A small class-conditioned image diffusion model, trained from scratch.
Training: muon at rate 0.0028, 6000 steps, batches of 64.
Data: trained on retinal OCT scans (Kermany 2017), 24607 training examples, 15.6 epochs.
Rows from block 4 of a small class-conditioned image diffusion model, named by matrix and row number. Rows with one number belong to one channel. Each number is 128 + 24 x the weight over its row's rms, rounded and kept within 0 to 255. All counts start at 0. Numbers have three digits each.
Before each channel's rows are labels from the 100 images, of 14976 (inputs lightly noised), where the channel reaches its highest value: "top examples" is what is common among them. Only what is clearly more common there than usual is listed. The data: retinal OCT scans (Kermany 2017). In brackets: how many of the 100, against the usual share in percent.
# convs0: first 3x3 conv (model.enc.1.1.convs.0.weight, 96x96x3x3, each kernel summed), inputs 48-95
# convs1: second 3x3 conv (model.enc.1.1.convs.1.weight, 96x96x3x3, transposed, each kernel summed), outputs 48-95

top examples: finding: normal (85 vs 51.6)
convs0.4:120165141131122117138148144126134141132108158113123116155089130118097077156103112145134137143152123165167155089150123114112117112124108082107117
convs1.4:136139122100155104145120130169139126098184129099131138107126097154102150096107149153102133136104079107097122165150136118120165102118130072119102

top examples: finding: diabetic macular edema (34 vs 11.7)
convs0.48:105151152109126116129185112116163151087098115115076156142126164151128112140088110139127132116116128115167063118160174124147130169112125181172152
convs1.48:127134067133091124092094117129119169122121150133141127142161134114136092092152124124140121110114172138070181158159133164108152129127132165138125

top examples: finding: diabetic macular edema (33 vs 11.7)
convs0.40:146171137156154169140139123139132133113160154156109127087083130112157191147135133141106124117142148130124162073110151134094144115140165119104135
convs1.40:190104082113133154126152088136137115103142114102112145129165155091147131173128152131113124122118126164152110091140160128109126114125148132074099

top examples: finding: choroidal neovascularization (72 vs 29.4)
convs0.9:152102153123140115117118119135156107088135124153128145142167117101120103159173158148122141126146139137078162117098121109102111135108112151134137
convs1.9:149129185135147092118102090129147175117168124092118117092128101136138118107143117127144171133104175064109114123165120153143162145115142141137108

top examples: finding: diabetic macular edema (73 vs 11.7)
convs0.43:090090113157179138156135124067102098164147127154151121136128145130136132080131100133140115158140137101112081165120142126143153114145158150084127
convs1.43:127112093157138083148174142145110120151118101117161154116114147123111108141152095135116155113155168134165110125101173102130120147101125141092151

top examples: finding: choroidal neovascularization (96 vs 29.4)
convs0.20:102129120102107117085137113124137117148111142170139160137114118083109175081121116116117136127119125138122069143147149173128182138120123102093139
convs1.20:151153149137152134097113129116088093144134100161123149121047152113117157100142142133122146147103111133128105187119125103141131157131104108135165

top examples: finding: choroidal neovascularization (85 vs 29.4)
convs0.24:164161122114131129146094133149136156139109122148130139173127122092120141135130091141090139145139117137131116163131125132108159121165150115136083
convs1.24:141111133173141115130121174149123102131103130149152081137119122101086152134194110080113135119116124091171151136145115179145135106141154102138112

top examples: finding: normal (100 vs 51.6)
convs0.38:131113148117124145134132113128120119102135155122141110144117122086102084132094098163092148062157116115091136103139103108093107130089134139137118
convs1.38:116118115111137123135133121164164132120140148134127150188169093104099139117102140099142123130175120135159120115117165127154180123153126122128079

top examples: finding: diabetic macular edema (35 vs 11.7)
convs0.3:153067119082112110144161145138083112153145087116129123119151154127159116156152127130122101092099076135153140129126124122147073141137123139164129
convs1.3:125168149148155160059128129107129155092124122093146137149101127129150084106095132170151155119086168112108137124122125120143155156122092111121097

top examples: finding: normal (89 vs 51.6)
convs0.1:086147133177054124119095142108107144097118140138115113117103195132109129098124099099159101117123136146134108101123116138162129140114137121109122
convs1.1:165094126089107073154159120122115145131115098165118119145161117080079124136112114130116151115107150120157120138127139124141131100129143146176130

top examples: finding: diabetic macular edema (44 vs 11.7)
convs0.66:121133123116106124156087084120112158131131125126134090128112139138143091172063110157112100116111103121153140111077091155126127165102144128126115
convs1.66:183173104130119130090146123115124169128099149093138109097127136134119128172165131166127125137120135143117103115152115098103146123140127152135126

top examples: finding: choroidal neovascularization (66 vs 29.4)
convs0.2:120131134112113129150109154135170097161117094108103155139122100144101147106115123138134105111159139149127138082136161100132133097134106124111144
convs1.2:124141128103154145092145147123106150148144134103155110111153155149120102142103134078150127136116119129114142157143065087113140145116114080139148

top examples: finding: diabetic macular edema (84 vs 11.7)
convs0.12:116146140127107125181129136191144135086102153109125152150152120140137098135114115139120142130063114149129132113156129156129121130079144131131116
convs1.12:166111106134117118131102114129128115159126147092136125118102153125129108132127115103102109111146108114161183138163104175135102163155143126133184

top examples: finding: diabetic macular edema (47 vs 11.7)
convs0.11:150116141114108131113138128103113091128175083151141145096164117115179102134149129192127115145152148088153106120133157126086103100133100111115159
convs1.11:078153162125105126107155119103138152105105103093137147146093144117119179128104078093131094119124142148114175123107124145130152085122139116084123

top examples: finding: diabetic macular edema (53 vs 11.7)
convs0.33:119110149138136145161101098123092141123152124157093108143107096115126130154129125180115145125125100099114101143113166133155100132164131110143169
convs1.33:119147089123166107129195124150095125122105111112105184146128085096130123102152128156132140131093108136095154169086078137133130133145160089116124

top examples: finding: normal (92 vs 51.6)
convs0.87:088119104118113140133162143142158132098155120161103119158141093141138168138093132100101137131158097101184133173111146156102150142153098111063127
convs1.87:157138116101150125126116144098113145150124113096154102118133150134173120134076138109111084118117141096137148118134126144088195172144113138110166

top examples: finding: diabetic macular edema (37 vs 11.7)
convs0.94:146104170096112152146124146184130142085153154128137125139178139139089140112148110128091122102100068116116149152130086108091138133131065155128133
convs1.94:131109120145169101163080134141115155134140144102156106065197122120141092177133104130110133166091143150135129147087139104117121102116146117136151

top examples: finding: diabetic macular edema (52 vs 11.7)
convs0.63:098147138158112102151120138079097114126143141097156176131095113138112100164141105140127149126144084095113154141170095112171119138112133170123147
convs1.63:110154139115130120143140153132135113097159181174097159092088139155096130078148131112122118119140126105165117076156179126130061136145102090133125

top examples: finding: diabetic macular edema (91 vs 11.7)
convs0.18:134131122129154164189175145116081168145188098124126101172141136102080145149102102183154152156124125134095146150137117113111103089123136163103140
convs1.18:121119106153102103150122129112124126138100136114139123155162165098142129150108154138085166118097112128160114109109142110097152076109114172148146

top examples: finding: diabetic macular edema (100 vs 11.7)
convs0.36:149152120164124131112125103118141128110140129129139105160146162167132110099107115134137139093139154118166113124140091125114121104171106123104143
convs1.36:109103088124161159115155140120141147134141132131089149148139164116149098126142153131148143083147151151083114157111115158120115132120121167108186

top examples: finding: diabetic macular edema (38 vs 11.7)
convs0.25:145134134138121100110115131126123140143120112125094128112104099119101111163125161144105146152123217153081136111128156102114087121100139178124118
convs1.25:165142160112110088130115126151121102137136137126126145138126070136149158130093184154133131087119206130135113144142112103160101110101137162126132

top examples: finding: diabetic macular edema (52 vs 11.7)
convs0.16:128113140122142124141097119156156188119101128125109141123119105130162130117170095126151119114099156105121157135145108121090179134139111116134167
convs1.16:168108139114126076129103125128117146126117118072144102156149172128125155148112124119129097152123137114125094163132129080186168125124107122146139

top examples: finding: choroidal neovascularization (64 vs 29.4)
convs0.17:132128107115157157136084126132166141129160132157126162140129172133150142128121144087126123144132121142156153096120122109119136149107185188109106
convs1.17:126100114134116140148146134135179137148107139124135108093127174116099141108167120156087134120127140126094088156126133120138099139136088100132115

top examples: finding: choroidal neovascularization (68 vs 29.4)
convs0.75:143085135201113134133128168107181123111144115127148128169069140128140132134156167182141121123105120105098170154145130153142133129099102162137107
convs1.75:131179106063108109124117148119108102122167162114094103158132130150134142101099117143115165125119121125115103099124133118136158099181104130137099

top examples: finding: choroidal neovascularization (78 vs 29.4)
convs0.57:124158117102152121159119099115119160096089149123139117118108137093118128145172153127093130109134069161148109148144105142079123165093148149138129
convs1.57:132125186082127113138139161140138138092125129096136110125082138131152121114127082119155112164146162145106182151118111125113095109150105165109106

top examples: finding: normal (97 vs 51.6)
convs0.35:138105093137147110144148155115143157157124137111110087112099166138123121154099134092134140114133096107130125142186121087122096090104160143159125
convs1.35:138098110095143095130114139189105154133151156116121137176181094135120107137165119109128142098102118099140114138147119141142103125128127138176068

top examples: finding: drusen (25 vs 7.4)
convs0.67:109117155147117119097128146072122112124152159122116140162174113095098120138157164131128160141095066127109151165135120114100127117114115055106141
convs1.67:135117140084106185116153134098127153118150113136116116125119098179127124079128166149112141175120110128150177108103142122060106079147123127140137

top examples: finding: normal (90 vs 51.6)
convs0.14:152109146141117172133158157156140120118121133163148108134159144124090152109141146117153100141145095139136135153095096132127114134131107109186109
convs1.14:113095096101148125128100136133108116119131112145168126147064112149097128125097150137081128153140127130147143127139138157128147112128155083089149

top examples: finding: normal (84 vs 51.6)
convs0.59:195105128149132119128139151144116173149131130185146151116178116146163138056144129105163090132136112147084101135120090125094130130147159156136110
convs1.59:131122136144121123159100097146115091165124107119095107128088119165169141134138103096162147114117152101145155112151117122190115094140138112134106

top examples: finding: diabetic macular edema (49 vs 11.7)
convs0.84:133148105143102113095133095129124105113112120106143150150117123127101115120084150089101130094097113116085098123150141127134183116149129111087140
convs1.84:114165105168131100109168116149135153102110093091129125096098114144164142108102088127057126126144131144105082149136169093149150101136163083144143

top examples: finding: choroidal neovascularization (73 vs 29.4)
convs0.70:098083181102162126108133125166117135128157079115123170134146105156105156095086138133125095150098098089123144109101128112112103155129158070085111
convs1.70:138122091178135162192131131134114134124147115098144152133149110085164104114164113135075104168098120182162106150144120115103149125137135131180150

top examples: finding: choroidal neovascularization (99 vs 29.4)
convs0.7:109180108135163101169148156154160141163095119127114155127117136119109128096138140101090141117104148135132166135127131116163101142162142124132137
convs1.7:156131117113100127132131139125164156117127147157122096153141132162125077111120121139169131079138117127131148146182178133116125140157074112138106

top examples: finding: diabetic macular edema (29 vs 11.7)
convs0.51:104146106136150142100100150133142096136081157127116157143107119131158098155132094112096123103100187146100102114111124160105142107117168137082097
convs1.51:101122173174138155112133125119083149149077109139121152080159107158156154122143124117117075146161160116169170096143151115135082103108162148073140

top examples: finding: diabetic macular edema (67 vs 11.7)
convs0.32:133110098087087153120136125127131142119105156168107152102103132099096115109165131129155163140087151162103156099129120173145135129125118168124114
convs1.32:136087161138168124080147137159087118115122177141124076104105118149161149166135105175073148124132116150106114155120121135124130140099139121189101

top examples: finding: normal (85 vs 51.6)
convs0.86:124151145114128072130120137071162109128137136124150098114148085113134101105076094133148078157135126164085139172151174107116083130129140119078092
convs1.86:140138121158106147089135153109143122096127157148119127145150097134128139120097099153140101136153120147080109169115127146105159152130132125143139

top examples: finding: choroidal neovascularization (98 vs 29.4)
convs0.5:126125172094144131122157104115115174127174110107114151112125131129107143116091135135081115121152157109147139128088127122134079127160162083122137
convs1.5:112173147182121118095112157109133127119103112102155103157126132134094106124150145184170139109090162118119120146173114110140168134112117072121109

top examples: finding: choroidal neovascularization (70 vs 29.4)
convs0.80:100091155124161117107125099098128161133128145114166092168113178105126159137113118160151139159088132128078157123148117116140126145169160158145110
convs1.80:129079131077144108088093122193132116140122098147166143128137161167105128149130150131106110117144163054132123106132113131131149163113145110140143

top examples: finding: normal (96 vs 51.6)
convs0.46:129124142123110123157156125126124122139200155125095136128137091125076141107103123125116140144133129138144142144124106101107086133118102161116112
convs1.46:127099070131167170136120139089161133144107147069152123124107144144154122158164132110115134084119109114163109143109161117145137085146141128158109