From a checkpoint of a small class-conditioned image diffusion model.
Data: trained on retinal OCT scans (Kermany 2017), 24607 training examples.
Rows from block 4 of a small class-conditioned image diffusion model, named by matrix and row number. Rows with one number belong to one channel. Each number is 128 + 32 x the weight over its row's rms, rounded and kept within 0 to 255. All counts start at 0. After the name is the row's rms in percent of the matrix's.
After each channel's rows are labels from the 100 images, of 14976 (inputs lightly noised), where the channel reaches its highest value: "peak at" is the part of the image that holds the peak. Only what is clearly more common there than usual is listed. The data: retinal OCT scans (Kermany 2017). In brackets: how many of the 100, against the usual share in percent.
# convs0: first 3x3 conv (model.enc.1.1.convs.0.weight, 96x96x3x3, each kernel summed), inputs 0-47
# convs1: second 3x3 conv (model.enc.1.1.convs.1.weight, 96x96x3x3, transposed, each kernel summed), outputs 0-47

convs0.31 093 [149 151 174 132 214 145  95 149 133 185  98 170 113 149 153 166  83 134 113 116 119 111  93 130 110 162 136 187 122 100 150 117  89 143 105  57 167 175  79 146 173 144 169 163 138 154 165 130]
convs1.31 093 [181 196 120  72  98 158 138 181 149 181  76 123 136 154 103 112 146 141 111 187 107  87  84  81 166  99 181  99 148  94 113 104 123 132 126 145  93  45  96  94 110 106 136  86 133 174 147 154]
peak at: top left (62 vs 9.8); middle left (35 vs 11.7)

convs0.90 095 [145 127 144 145 140 131 118 202 179 118 182 143 155 110 168 113  88 129 144 163 198 110 127  90 203 129 158 115 169 150 107  57 148 203  98 105 131  94  97 130 138 135  97  98 137 186 138 160]
convs1.90 099 [126 166 169 115 137 111  67 128  90 175 185 121 210  97 114 143 134 114  85 144 145 138 190 125   4 143  64 151 148 114 108 152 128 114 140 166 114 143 120 134 205 133 140  92 108 143 189 151]
peak at: top left (49 vs 9.8)

convs0.10 104 [171 119 129 132 132 134 166 146 117 153 116 165 125 141 150 127 130 131 125 116 176 103 158 172  85 138 138 101 116 105 104 183  71  67 125 105 147 166  69 104 127 145 160 106 122 168 104  69]
convs1.10 090 [154  91 123 115 130 114 152 180 133 139  52 124 107 135 101  99 153 113 211 143 135  77 180 164 125 181  92  81 140 101 149 104 155 118 111 158 133 139 171 157 117 122 100 148 134  70  83 165]
peak at: middle right (46 vs 11.7); bottom right (40 vs 9.8)

convs0.56 089 [ 95 137 129 133 131 160 141 151 103  86 175 127  76 148 152 140 115 139 149 119 107 177 137 185 121 130  70 116  91 110  89 169 122 140  88 147 135 119 106 161  71 121 111 120 116 122 175 190]
convs1.56 088 [104 100 143 104  96 111  65 155 112 138 176 202 110 175 131 161 205 162 175 132  91  93 136 138 126 160 165 123 129  52 151 151 148 197 133  67 150 156 188 134 195 103 124 135 137 173 112 130]
peak at: bottom centre (30 vs 11.7); bottom right (26 vs 9.8)

convs0.52 086 [177 118 175 133  74 146  56 147 172 148 102 121 130 141 119 132 117 168 147 126  71  74 169 187 146  48 103 116 132 132 113 149 160 132 114 175 121 166 163 125 107  83 201 165 135 135 161 121]
convs1.52 109 [124 207  95 104  91 119  19 120  86 112 124 150 106 131 144 185 150 130 133  86  86 112 124 192 161 163 110 122 113 141  81 117 134 109 120 137 133 121  83 151 130 110 108 148  92  89 143  99]
peak at: bottom right (100 vs 9.8)

convs0.39 107 [152 112 135 151 142  74  88 211 228 119 149 157 117 167 118  95 124  59 189 167 139 141  85 150 146 115 134 110 113 131 169 133 187 155 134  83 141 144 141 170 146 155 104  71 186  90  91 147]
convs1.39 102 [117 137 101 135  90  96 106 118  95  60 154 104 122 164 137 124 127 103 179 108 129 138 160 113  43 124 126 156 110 149 135  62  85 105 106  81 157 145 133 135 127 134 107 167 159  49  97  90]
peak at: centre (32 vs 14.1)

convs0.54 099 [140 101 107 137 170  84  73 122  95 145 102 162  93 123 185 166 121  95 168 164 133  98 114 163 135 110 106 147 181 116 115  87 176 108 147 105 140 119  68 160 101  93 127 157 106 113 152 129]
convs1.54 089 [111 186 142 110  73  89 137 142 122 111 159 120  98 145 163 170 132 164 104 159 144 172 149 116 170  93 184  81 125 148 120 113 110 115 121 150 139 181  94  83 158  85 184 111 149  47 132  94]
peak at: middle left (76 vs 11.7)

convs0.81 099 [156 118 139 140 150 124 168  97 152 120 147 118 131 101  68 162 126 140 135  60 148 123 106 104 142 101 147 143 146 146 133 158 108  92 149 124 204  89  61 104 192 131  71  99 105 136 156 151]
convs1.81 084 [136 160  93 145 139 148 158  89 152 100 124 134  88 116 135 131 137 211 132 206 154 149 138 183 112 136 136 128 158 147  84 179 116  95 155 125 119 166  29 118 131 128 191 114 184 150 123 160]
peak at: top left (40 vs 9.8); top centre (37 vs 11.7)

convs0.41 098 [118 149 106  50 186 134 171 128 148 187 156 154 178 162 104 133 127 116 150 116 170 146  65 104 125 123 110  92 172 170 167 143 143 125 152 150 215 174 132 110  94 123 106 128 164 120 108 130]
convs1.41 098 [138 126 182 109  76 164 140 120 112 196 129 108 160 135 150  57 137 168  77 119  62 173 148 158 156 111 106 126 151  86 178 128 159  93 127  99 158 132 154 111 122 150 200 204 138 128 185 110]
peak at: top right (35 vs 9.8); centre (33 vs 14.1)

convs0.93 095 [160  68 139 125 110  97  76 145 115 136 136 146 193 178 153  98 107 104 159 135 140 215 146 131  45 122 115  89 112 144 139 179 165 144  81  96  95 140 117  97 126 137 100 170  54 156 131 170]
convs1.93 101 [ 92 196 132 159 150 138 166 128 120  89 122 129 171 187  95 129  92 154 105 132 150 130 132 128 130 166 149 145  35 173 139  74 117 104 138 106 181 122 108  96 159 110 164 122 169 191 187 158]
peak at: bottom right (39 vs 9.8); bottom centre (30 vs 11.7)

convs0.95 112 [122 104 129 146 165 111 112 134 151 161 175 177 144 108 134 107 131 100 178  62 147 167 104 104 100  96  83  91 125 160 107 109 173 124 114 157 138 206 117 144 131 116 134 204 146 169 108 103]
convs1.95 107 [134 114 174 128 147 154 116 129 165 140 107 152 107 126 128 107 124 151 144 113 153 152 115  89 154 106 139 163  94  42 124 158 144 151 101  77 125 108 134  87 114 143 136 126 103  47 161 169]
peak at: bottom left (69 vs 9.8)

convs0.62 095 [156 191 112  78 106 163 107 150 113 148 144 172  84 136  64 144 151 143 104 193 108 135 157 143 152 134 137  77 107  54 127 171 110 166 119  84 133 147 131 139 169 126 115 117  91 175 179 120]
convs1.62 101 [144 100 124 125 139 147  73 156 134 122 125 117 152 140 147 114  95 149  92  68 128  66 110 130 174 127 192 143 211 123  86 130 152  90 128 155 141 150 165 118 114 148 105 156  94  59  59  78]
peak at: centre (33 vs 14.1)

convs0.29 096 [ 86 144 115 191 109 190  97 138  90 133 139 128 130  91  61 143 142 128 167 159 132  78 168 117 147 153 137 117  78 116 115 129 103 129 143 176  81 109  87 122  63 120 126 136  90 131 125 135]
convs1.29 092 [ 81 121 156 151 107 112 185 102  98  92 150 159  79 147 134 166 141 146  95 115 134 106  98 131 137 139 107 116 169  74  76 143 190 164 117  99 123 127  87 121 146 173 185 155 177 144 122 105]
peak at: bottom right (74 vs 9.8)

convs0.80 099 [101  67 157 129 199 122 134 160 105 118 198 155 192 135 111 112  96 114 118 165  86 135 107  86 130 137 136 114 165 135 165  88  68 173 143 115 137 113  80 142 140 115 107 146 144  93 142 116]
convs1.80 097 [ 87 116 138 121 107 187 107 164 105 145 140 174  93 130 154  83 119  93 157 156 129 151  90  76  85 102  90 158 137 180  97  95 144 153 126 128 162 176 113 106 124 138 119 113  99 102 136  71]
peak at: centre (53 vs 14.1)

convs0.28 092 [137 164 179 132 160 109 106 158 132  44 102 210  79 196 155 146  78  89 111 121 110 152 127  77 105 138  81  88 141 107 145 139 109 164 137 120 147 100 162 111  88 190 113 143 127 157 145 153]
convs1.28 101 [ 96 127 121 190 138  39 114 132 164  97 133 145 102 116 113 147 124  91  54 153 167 120  95 116 179 178 127 164 111 129  69 171 126 116  99  98 161  85 115 134 136 162 190  85 162  76 165 124]
peak at: middle right (44 vs 11.7)

convs0.72 104 [149 105  65  93 144 146 121  92 105 133 142 159  55  93  37 129 123 157 144 107 161  95 143 126  99 139 139 138 175 124 138 117 163 162 187 111 127 141  90 151 153 116  84 107  66  94 151  98]
convs1.72 097 [140  75 153 131 153 109 124 164 132 123 141  46 133  84 173  49  67 140  78 140  91  94 133 100 142 114 169 111 133 160  31 145 151 168  94 100  90 117 138 190 142 136 154 129 174 136 116 120]
peak at: top right (32 vs 9.8); middle left (32 vs 11.7)

convs0.91 096 [106 128 179 139 118 169 164 102 137 122 111 204 126 116 123 138 109 141 157 113 111 143 223 103 133 171 150 129 182 139 132 133 119 101 133 124  81 153 153 152 133 168 125 136 101  77 127 186]
convs1.91 096 [164 137 129  98  98 144  89 151  56 108 118 105 155 117 148 133  97 166 116  92  93 128 146  91 199 160 159 180 120 106 124 146 156 107 122  98 101 121 138 131 148 124 127  92 179 183 161 123]
peak at: middle left (40 vs 11.7); top left (36 vs 9.8)

convs0.8 089 [ 83 139 185 145 122 171 113 110 148 112 134  80 100 123 152 160 125 100  97  98 109 148 135 101 171 188 127 131 128 144 129 152 143 101 118 144  77  55 129 176  95  85 154 162 130  73 102  76]
convs1.8 118 [148 121 134 188  45 142 118 156  98 185 171 131  64  92 166  76  84  98 157 112 133 135 156 134 143 117 129  83 105 157 130 133 137 200 117 128 154  94 121  77 164 169 127 142 106  88 136 163]
peak at: top left (38 vs 9.8); top centre (30 vs 11.7)

convs0.34 109 [ 95 147 151 140 114 101 167  57 120 133  85  74 190 104 115 156 110 186 141  81  95  93 144 175 126  84 164 140  84 119  95 104 112 143 122 143  53  90  53 130 147 143 149 121 158 127  79 169]
convs1.34 095 [155 110 105 118 139 142 122 120 103  83 124 120 150 128 153  70 149 171 145 164  81 157 176  68 179 190 149 125  99 190  86 115 172  98 129 124 131 131 106 140 172  99  56 152 137 111 155 121]
peak at: top right (53 vs 9.8)

convs0.53 097 [116 121  86 168 169  72 116 141  92 211 140 114  97 147 142 134 136  51 113 117 180 119  88 148 158 149  96 166  92 133 118 121 141 133 133 183 166 143 168  68 101  85 132 112 173  97 116 144]
convs1.53 090 [113 125 120 112  81  86  71 114 136  88 125 105 164  76 121 181 139 104  88 116 123 194 124 149 141 103 215  86 104 161 127  95  91  97 132 168 175 156 159  93 148  93 141 180 151  76 116 163]
peak at: top centre (30 vs 11.7); top left (27 vs 9.8)

convs0.2 099 [165 124 177 130 132 117  67 135 164  46 109 170 158 141  86 135 104  60 174 131 135 163 139  86  93 103  74 117 119 130 119  54  94 156 155 113 125 108  70 160  98 208 167 161 149 142 147 164]
convs1.2 093 [124 125  93 115 104 155 157 112 107 112  76  79 107 166 148  96 137 145 137 155 171 147  77 173 114 107 135 129 116 111 166 154 172 104 197 122  98 181 113 172 191  81 120 128  59 203 124 128]
peak at: top centre (31 vs 11.7)

convs0.58 100 [138 134 176 170 127 119 133 170 158 125 129 161 114 201 150 165 103 131 112 148 111  92  76 145 140 186 124 124  82 135 173 154 122 162 129 155 179 165 118 155 121 101 160 129  97 140 128 125]
convs1.58 102 [136 133 207 115 148 109 135  55 166 110 149  95  97 136 156 175 110 165 139 130  49 141 125 188 173 185  95 142  68  81 127  83 180 165 140 129 128  91 205 110 106 119 153 115 110  91 104 140]
peak at: middle right (52 vs 11.7)

convs0.21 107 [115 118 128 112 152 181 113 127 167 155 116 117  73 102 126 114  93  98 113 115 129 150  89 153 175 113 153  97 109  67 135 114 152 115 118 194 128 102 153 161 108 153 146 158 165 123 123 115]
convs1.21 100 [161  66 169  75  95 120  85 142 132 145 164 113 114 125 112  83 105 141 158 133  97 106 159 170  99 152 126 130  59 145  80 182 181 148 102 108 197 142 179 130  96 126  88 104 114 117 125 134]
peak at: bottom right (90 vs 9.8)

convs0.30 091 [185 111 153 127 140 161 121 141 108 123 132 103 156 146  75 164 121 122 122 145 150 150 110  96  81 179  95 162 150 196  99 111 123  46  88  85 158 136  87 115 146 142 111 114 140  81 155 146]
convs1.30 091 [103 143 117 125 110 175 157 123 162 206 113 151 149 166 119 155 116 138 162 127 122 173 150 125 131 117  63 104 124 157 119 162 103 158 133 185 140  86  86 152 129 114 150 164 133 116 106 186]
peak at: top right (52 vs 9.8)