A small class-conditioned image diffusion model, trained from scratch: arch unet.
Rows from block 9 of a small class-conditioned image diffusion model, named by matrix and row number. Rows with one number belong to one channel. Each number is 128 + 24 x the weight over its row's rms, rounded and kept within 0 to 255. All counts start at 0. Numbers have three digits each.
After each channel's rows are labels from the 100 images, of 14976 (inputs lightly noised), where the channel reaches its highest value: "patch colour" is the nearest of a few named colours to the mean colour under the peak; "strongest on" is what is common among them. Only what is clearly more common there than usual is listed. The data: retinal OCT scans (Kermany 2017). In brackets: how many of the 100, against the usual share in percent.
# convs0: first 3x3 conv (model.decb.0.1.convs.0.weight, 96x96x3x3, each kernel summed), inputs 0-95
# convs1: second 3x3 conv (model.decb.0.1.convs.1.weight, 96x96x3x3, transposed, each kernel summed), outputs 0-95

convs0.23:123130158162112153143156138129124117149092179084165087116086153114134128133130149141143147147153111154090082170112133143132126119114118150133135111167131145149136169138137154140117129127147105069115107168153150102113074125139118112112126112134159073132138134172138135156080110113124161140
convs1.23:122107124156104092112109140125157147167128082140120156180123106099116103124132096108135119154153109130135156101155157121127107118141095128163117087139093100134116128194149122123171136137133108153105177119120143127142117131098121153148147194136115131148144081158128071118110138139130134160
patch colour: grey (50 vs 22.1)
strongest on: finding: diabetic macular edema (76 vs 11.7)

convs0.16:091132163099124090162129147121139113152109159095098160139128150123167083113108135169120161156111139160116114127165121140123157130157086146143124114124173122119136093084187141113142147147130142092152128120157161152148141165124122101110137119151109155150116106138111134164127152191142113135
convs1.16:154088119140144111165113132137137094135152131116149127101148124093093113162125161126133114126152135101128097117138101127070149107101125142138132109108078146133121162168107133201116138143130112150130102103157084161129140089163118174164075099120128123108126157141130103127136149103156107111
patch colour: grey (45 vs 22.1)
strongest on: finding: diabetic macular edema (63 vs 11.7)

convs0.79:098122115129149099122085124119127149181172157089149117106143133139116133100130138112107120109116140119110127109186146116128139111153119170141143145135161141100075131103138145148194149114167163119098066115119125131095121115118143130156128117185125137139143145172108109131115096105162131132
convs1.79:141103156150124124156125161126132128168127132133106123138089122120144104113130180126119125143061128102139151111070119117160118118147135127180176105085101151108140137164128105144152186140127120152153159155149139144118104146112094145170159112101132095125070119111114122138127149120147110133
patch colour: white (95 vs 3.2)
strongest on: finding: choroidal neovascularization (63 vs 29.4)

convs0.47:098147133123155133086129088072142084150188175158155157150121144114089115145091157119128073146147146135123119105156117136153173146157110169141120115105147125135127123097143145148126110129118131122114110129147108144128161179135134131175160146105151118157127122121138076125157136125111122134
convs1.47:094162117126093137145109127161164126121087086120140118108108117109118148131141105150112168125119126125131180128165108054115103133122100092100135147143125113125116096083155104154166123116117109123105170127132105090084133155127103122136151100091128099130148154150150129124175094132163140117
patch colour: grey (47 vs 22.1)
strongest on: finding: diabetic macular edema (64 vs 11.7)

convs0.27:123105136114136124087103124149142118112097126104206101132121160116100138126120163160077130105142105117097167152096155119143153171129140125120105140106124161159165122158150145153130103131116141112123088110110097146149113166144137164125170158155098148167133178146131132106127118129113095123
convs1.27:131128132105156131100125151072144185124139156126111157113182145134118163112125113164124098112158100070113128157152143104124122106161136149105073142122114112163111128145106108108169138108091160151151141166140110137117112127120112089123134107126107123102162111131151115084135145097096102102
patch colour: white (76 vs 3.2)
strongest on: finding: choroidal neovascularization (85 vs 29.4)

convs0.91:119122111129120133146172139137138135115125148082161149110129160140108185094121103133136154131159103166123132111126134118096133142125139109143133098154098137148111179133113095141126146163160097107109126157158176160169117160098139151114116132180162100144072124116098089106146122117137139091
convs1.91:105066132154135180128096116106120141110141140117146093102112108152138126114119171163098112134101111130124131152152104128129136133122112146149123110096110115129130082151097126124104097137126160155129107152147161163163189122079121103158133139152127085132156156087117104083157112108149155133
patch colour: grey (54 vs 22.1)
strongest on: finding: diabetic macular edema (99 vs 11.7)

convs0.88:120127074118109131127127122100105123079114135132149096149158134122075117080067154149153140115127150117146126115107125115110158135112154093142145092145123106135126127080148118149113110094091075160117122144088119123155136107107126100113107112160121092103090098104144092149138101113142095108
convs1.88:125149135095121121127131135126123104097106141151102084144126136158143157109112166060126163116141121096144115152085169132143111140135158102142133148124101150187084150125127158119131094150130174120139156109164069129124121164107115139120167128151140124127113101111126159084127105137093154127
patch colour: grey (94 vs 22.1)
strongest on: finding: choroidal neovascularization (100 vs 29.4)

convs0.21:141139183128173159145153131128102131128137094114124110150175132101104120143075158145174123160149154146149127107131108155167128123106095090085133078136162158161142111138120167151116112132066150160121148147117149134153129107144097117104143098126144104115143114112121110103141116109112113105
convs1.21:080143108098116099089067110103165147123150150145140143131132139124131134138109100101065138098096115107096140116108145113121163120176113111131113174124103108151109123093149132113131098120142127084121134155167124147130112142152145144117116132118118124101126114147108176150151169161159091168
patch colour: grey (96 vs 22.1)
strongest on: finding: diabetic macular edema (90 vs 11.7)

convs0.81:116144081144139133139161107119141091126128144157130119120127128156119140129174129101142147136114113079107148147134146072129075095183122122133141096109170119129149119124149138128096101090124123154103121154117091115157140125058150125128107148162165136105109112120107104089155132167144092124
convs1.81:131166090132123123113138119103058143138116120110076103165095128056123127138117137107145126085098122147151103102147109162101121133136092134106128155136150081128100128166133136121115137103135162143131144100131092098075119112087151120106148146113125133110123114172147134110127160119153132103
patch colour: grey (72 vs 22.1)
strongest on: finding: diabetic macular edema (61 vs 11.7)

convs0.89:127174128153113148109149091117144125073070145108143146162127160129101138140196108139162133100138111130119079171159108085105133128117110160141125120140124093136130105145096188174143109097126121093127106119153122151125130134108127152142094129145140138110152130171105139138110135134129100113
convs1.89:127156120109134146148134164164102143141123118087115142163115094199078184121081155130118078155112126140118166132131112087103165148124102102134139105145132106119127141096113118154108119169170120150113142135146113101122123141102158142073129137116120105115148132145142111149160149122112104144
patch colour: white (50 vs 3.2); grey (50 vs 22.1)
strongest on: finding: diabetic macular edema (28 vs 11.7)

convs0.10:127145135110082130144091136142110113114104103141161137114153098091096090160141083196124169096159141149115140171148132163123118115121165155135142168144130146130132160132121131151143111124113123127164128139127143096094125126116133078127107114148117157125111148116135148130105152075144068159
convs1.10:161125152118138143141081130124132091155135126146116102114113090156113134089127132096115122150107121136084131126128117139138142130122099089130104141121191136144087112123121117112121145140158040119093134154171123149095089169095121150123128143086115097136143131151128104172125129150156115163
patch colour: white (56 vs 3.2)
strongest on: finding: diabetic macular edema (74 vs 11.7)

convs0.71:129142120173134152097128133151151146114173106093142133169155125121158186169138127122069127128119070132171118111098124139114114145138113112128138131108129162100151160132136116111104112097109150159137117165136114120139143121140105149130164127171162159179127130179131090125090149138120112130
convs1.71:138147102105105117135151115120150124124140127176158108134155106135152133150074119095074178145157137130114102136152150151123123111114149107125081144139125101162129153100107114140115108088104109159139065142160167158128100166152107129151112088100147166124147138153109123123111168137127149116
patch colour: grey (45 vs 22.1); white (36 vs 3.2)
strongest on: finding: diabetic macular edema (41 vs 11.7)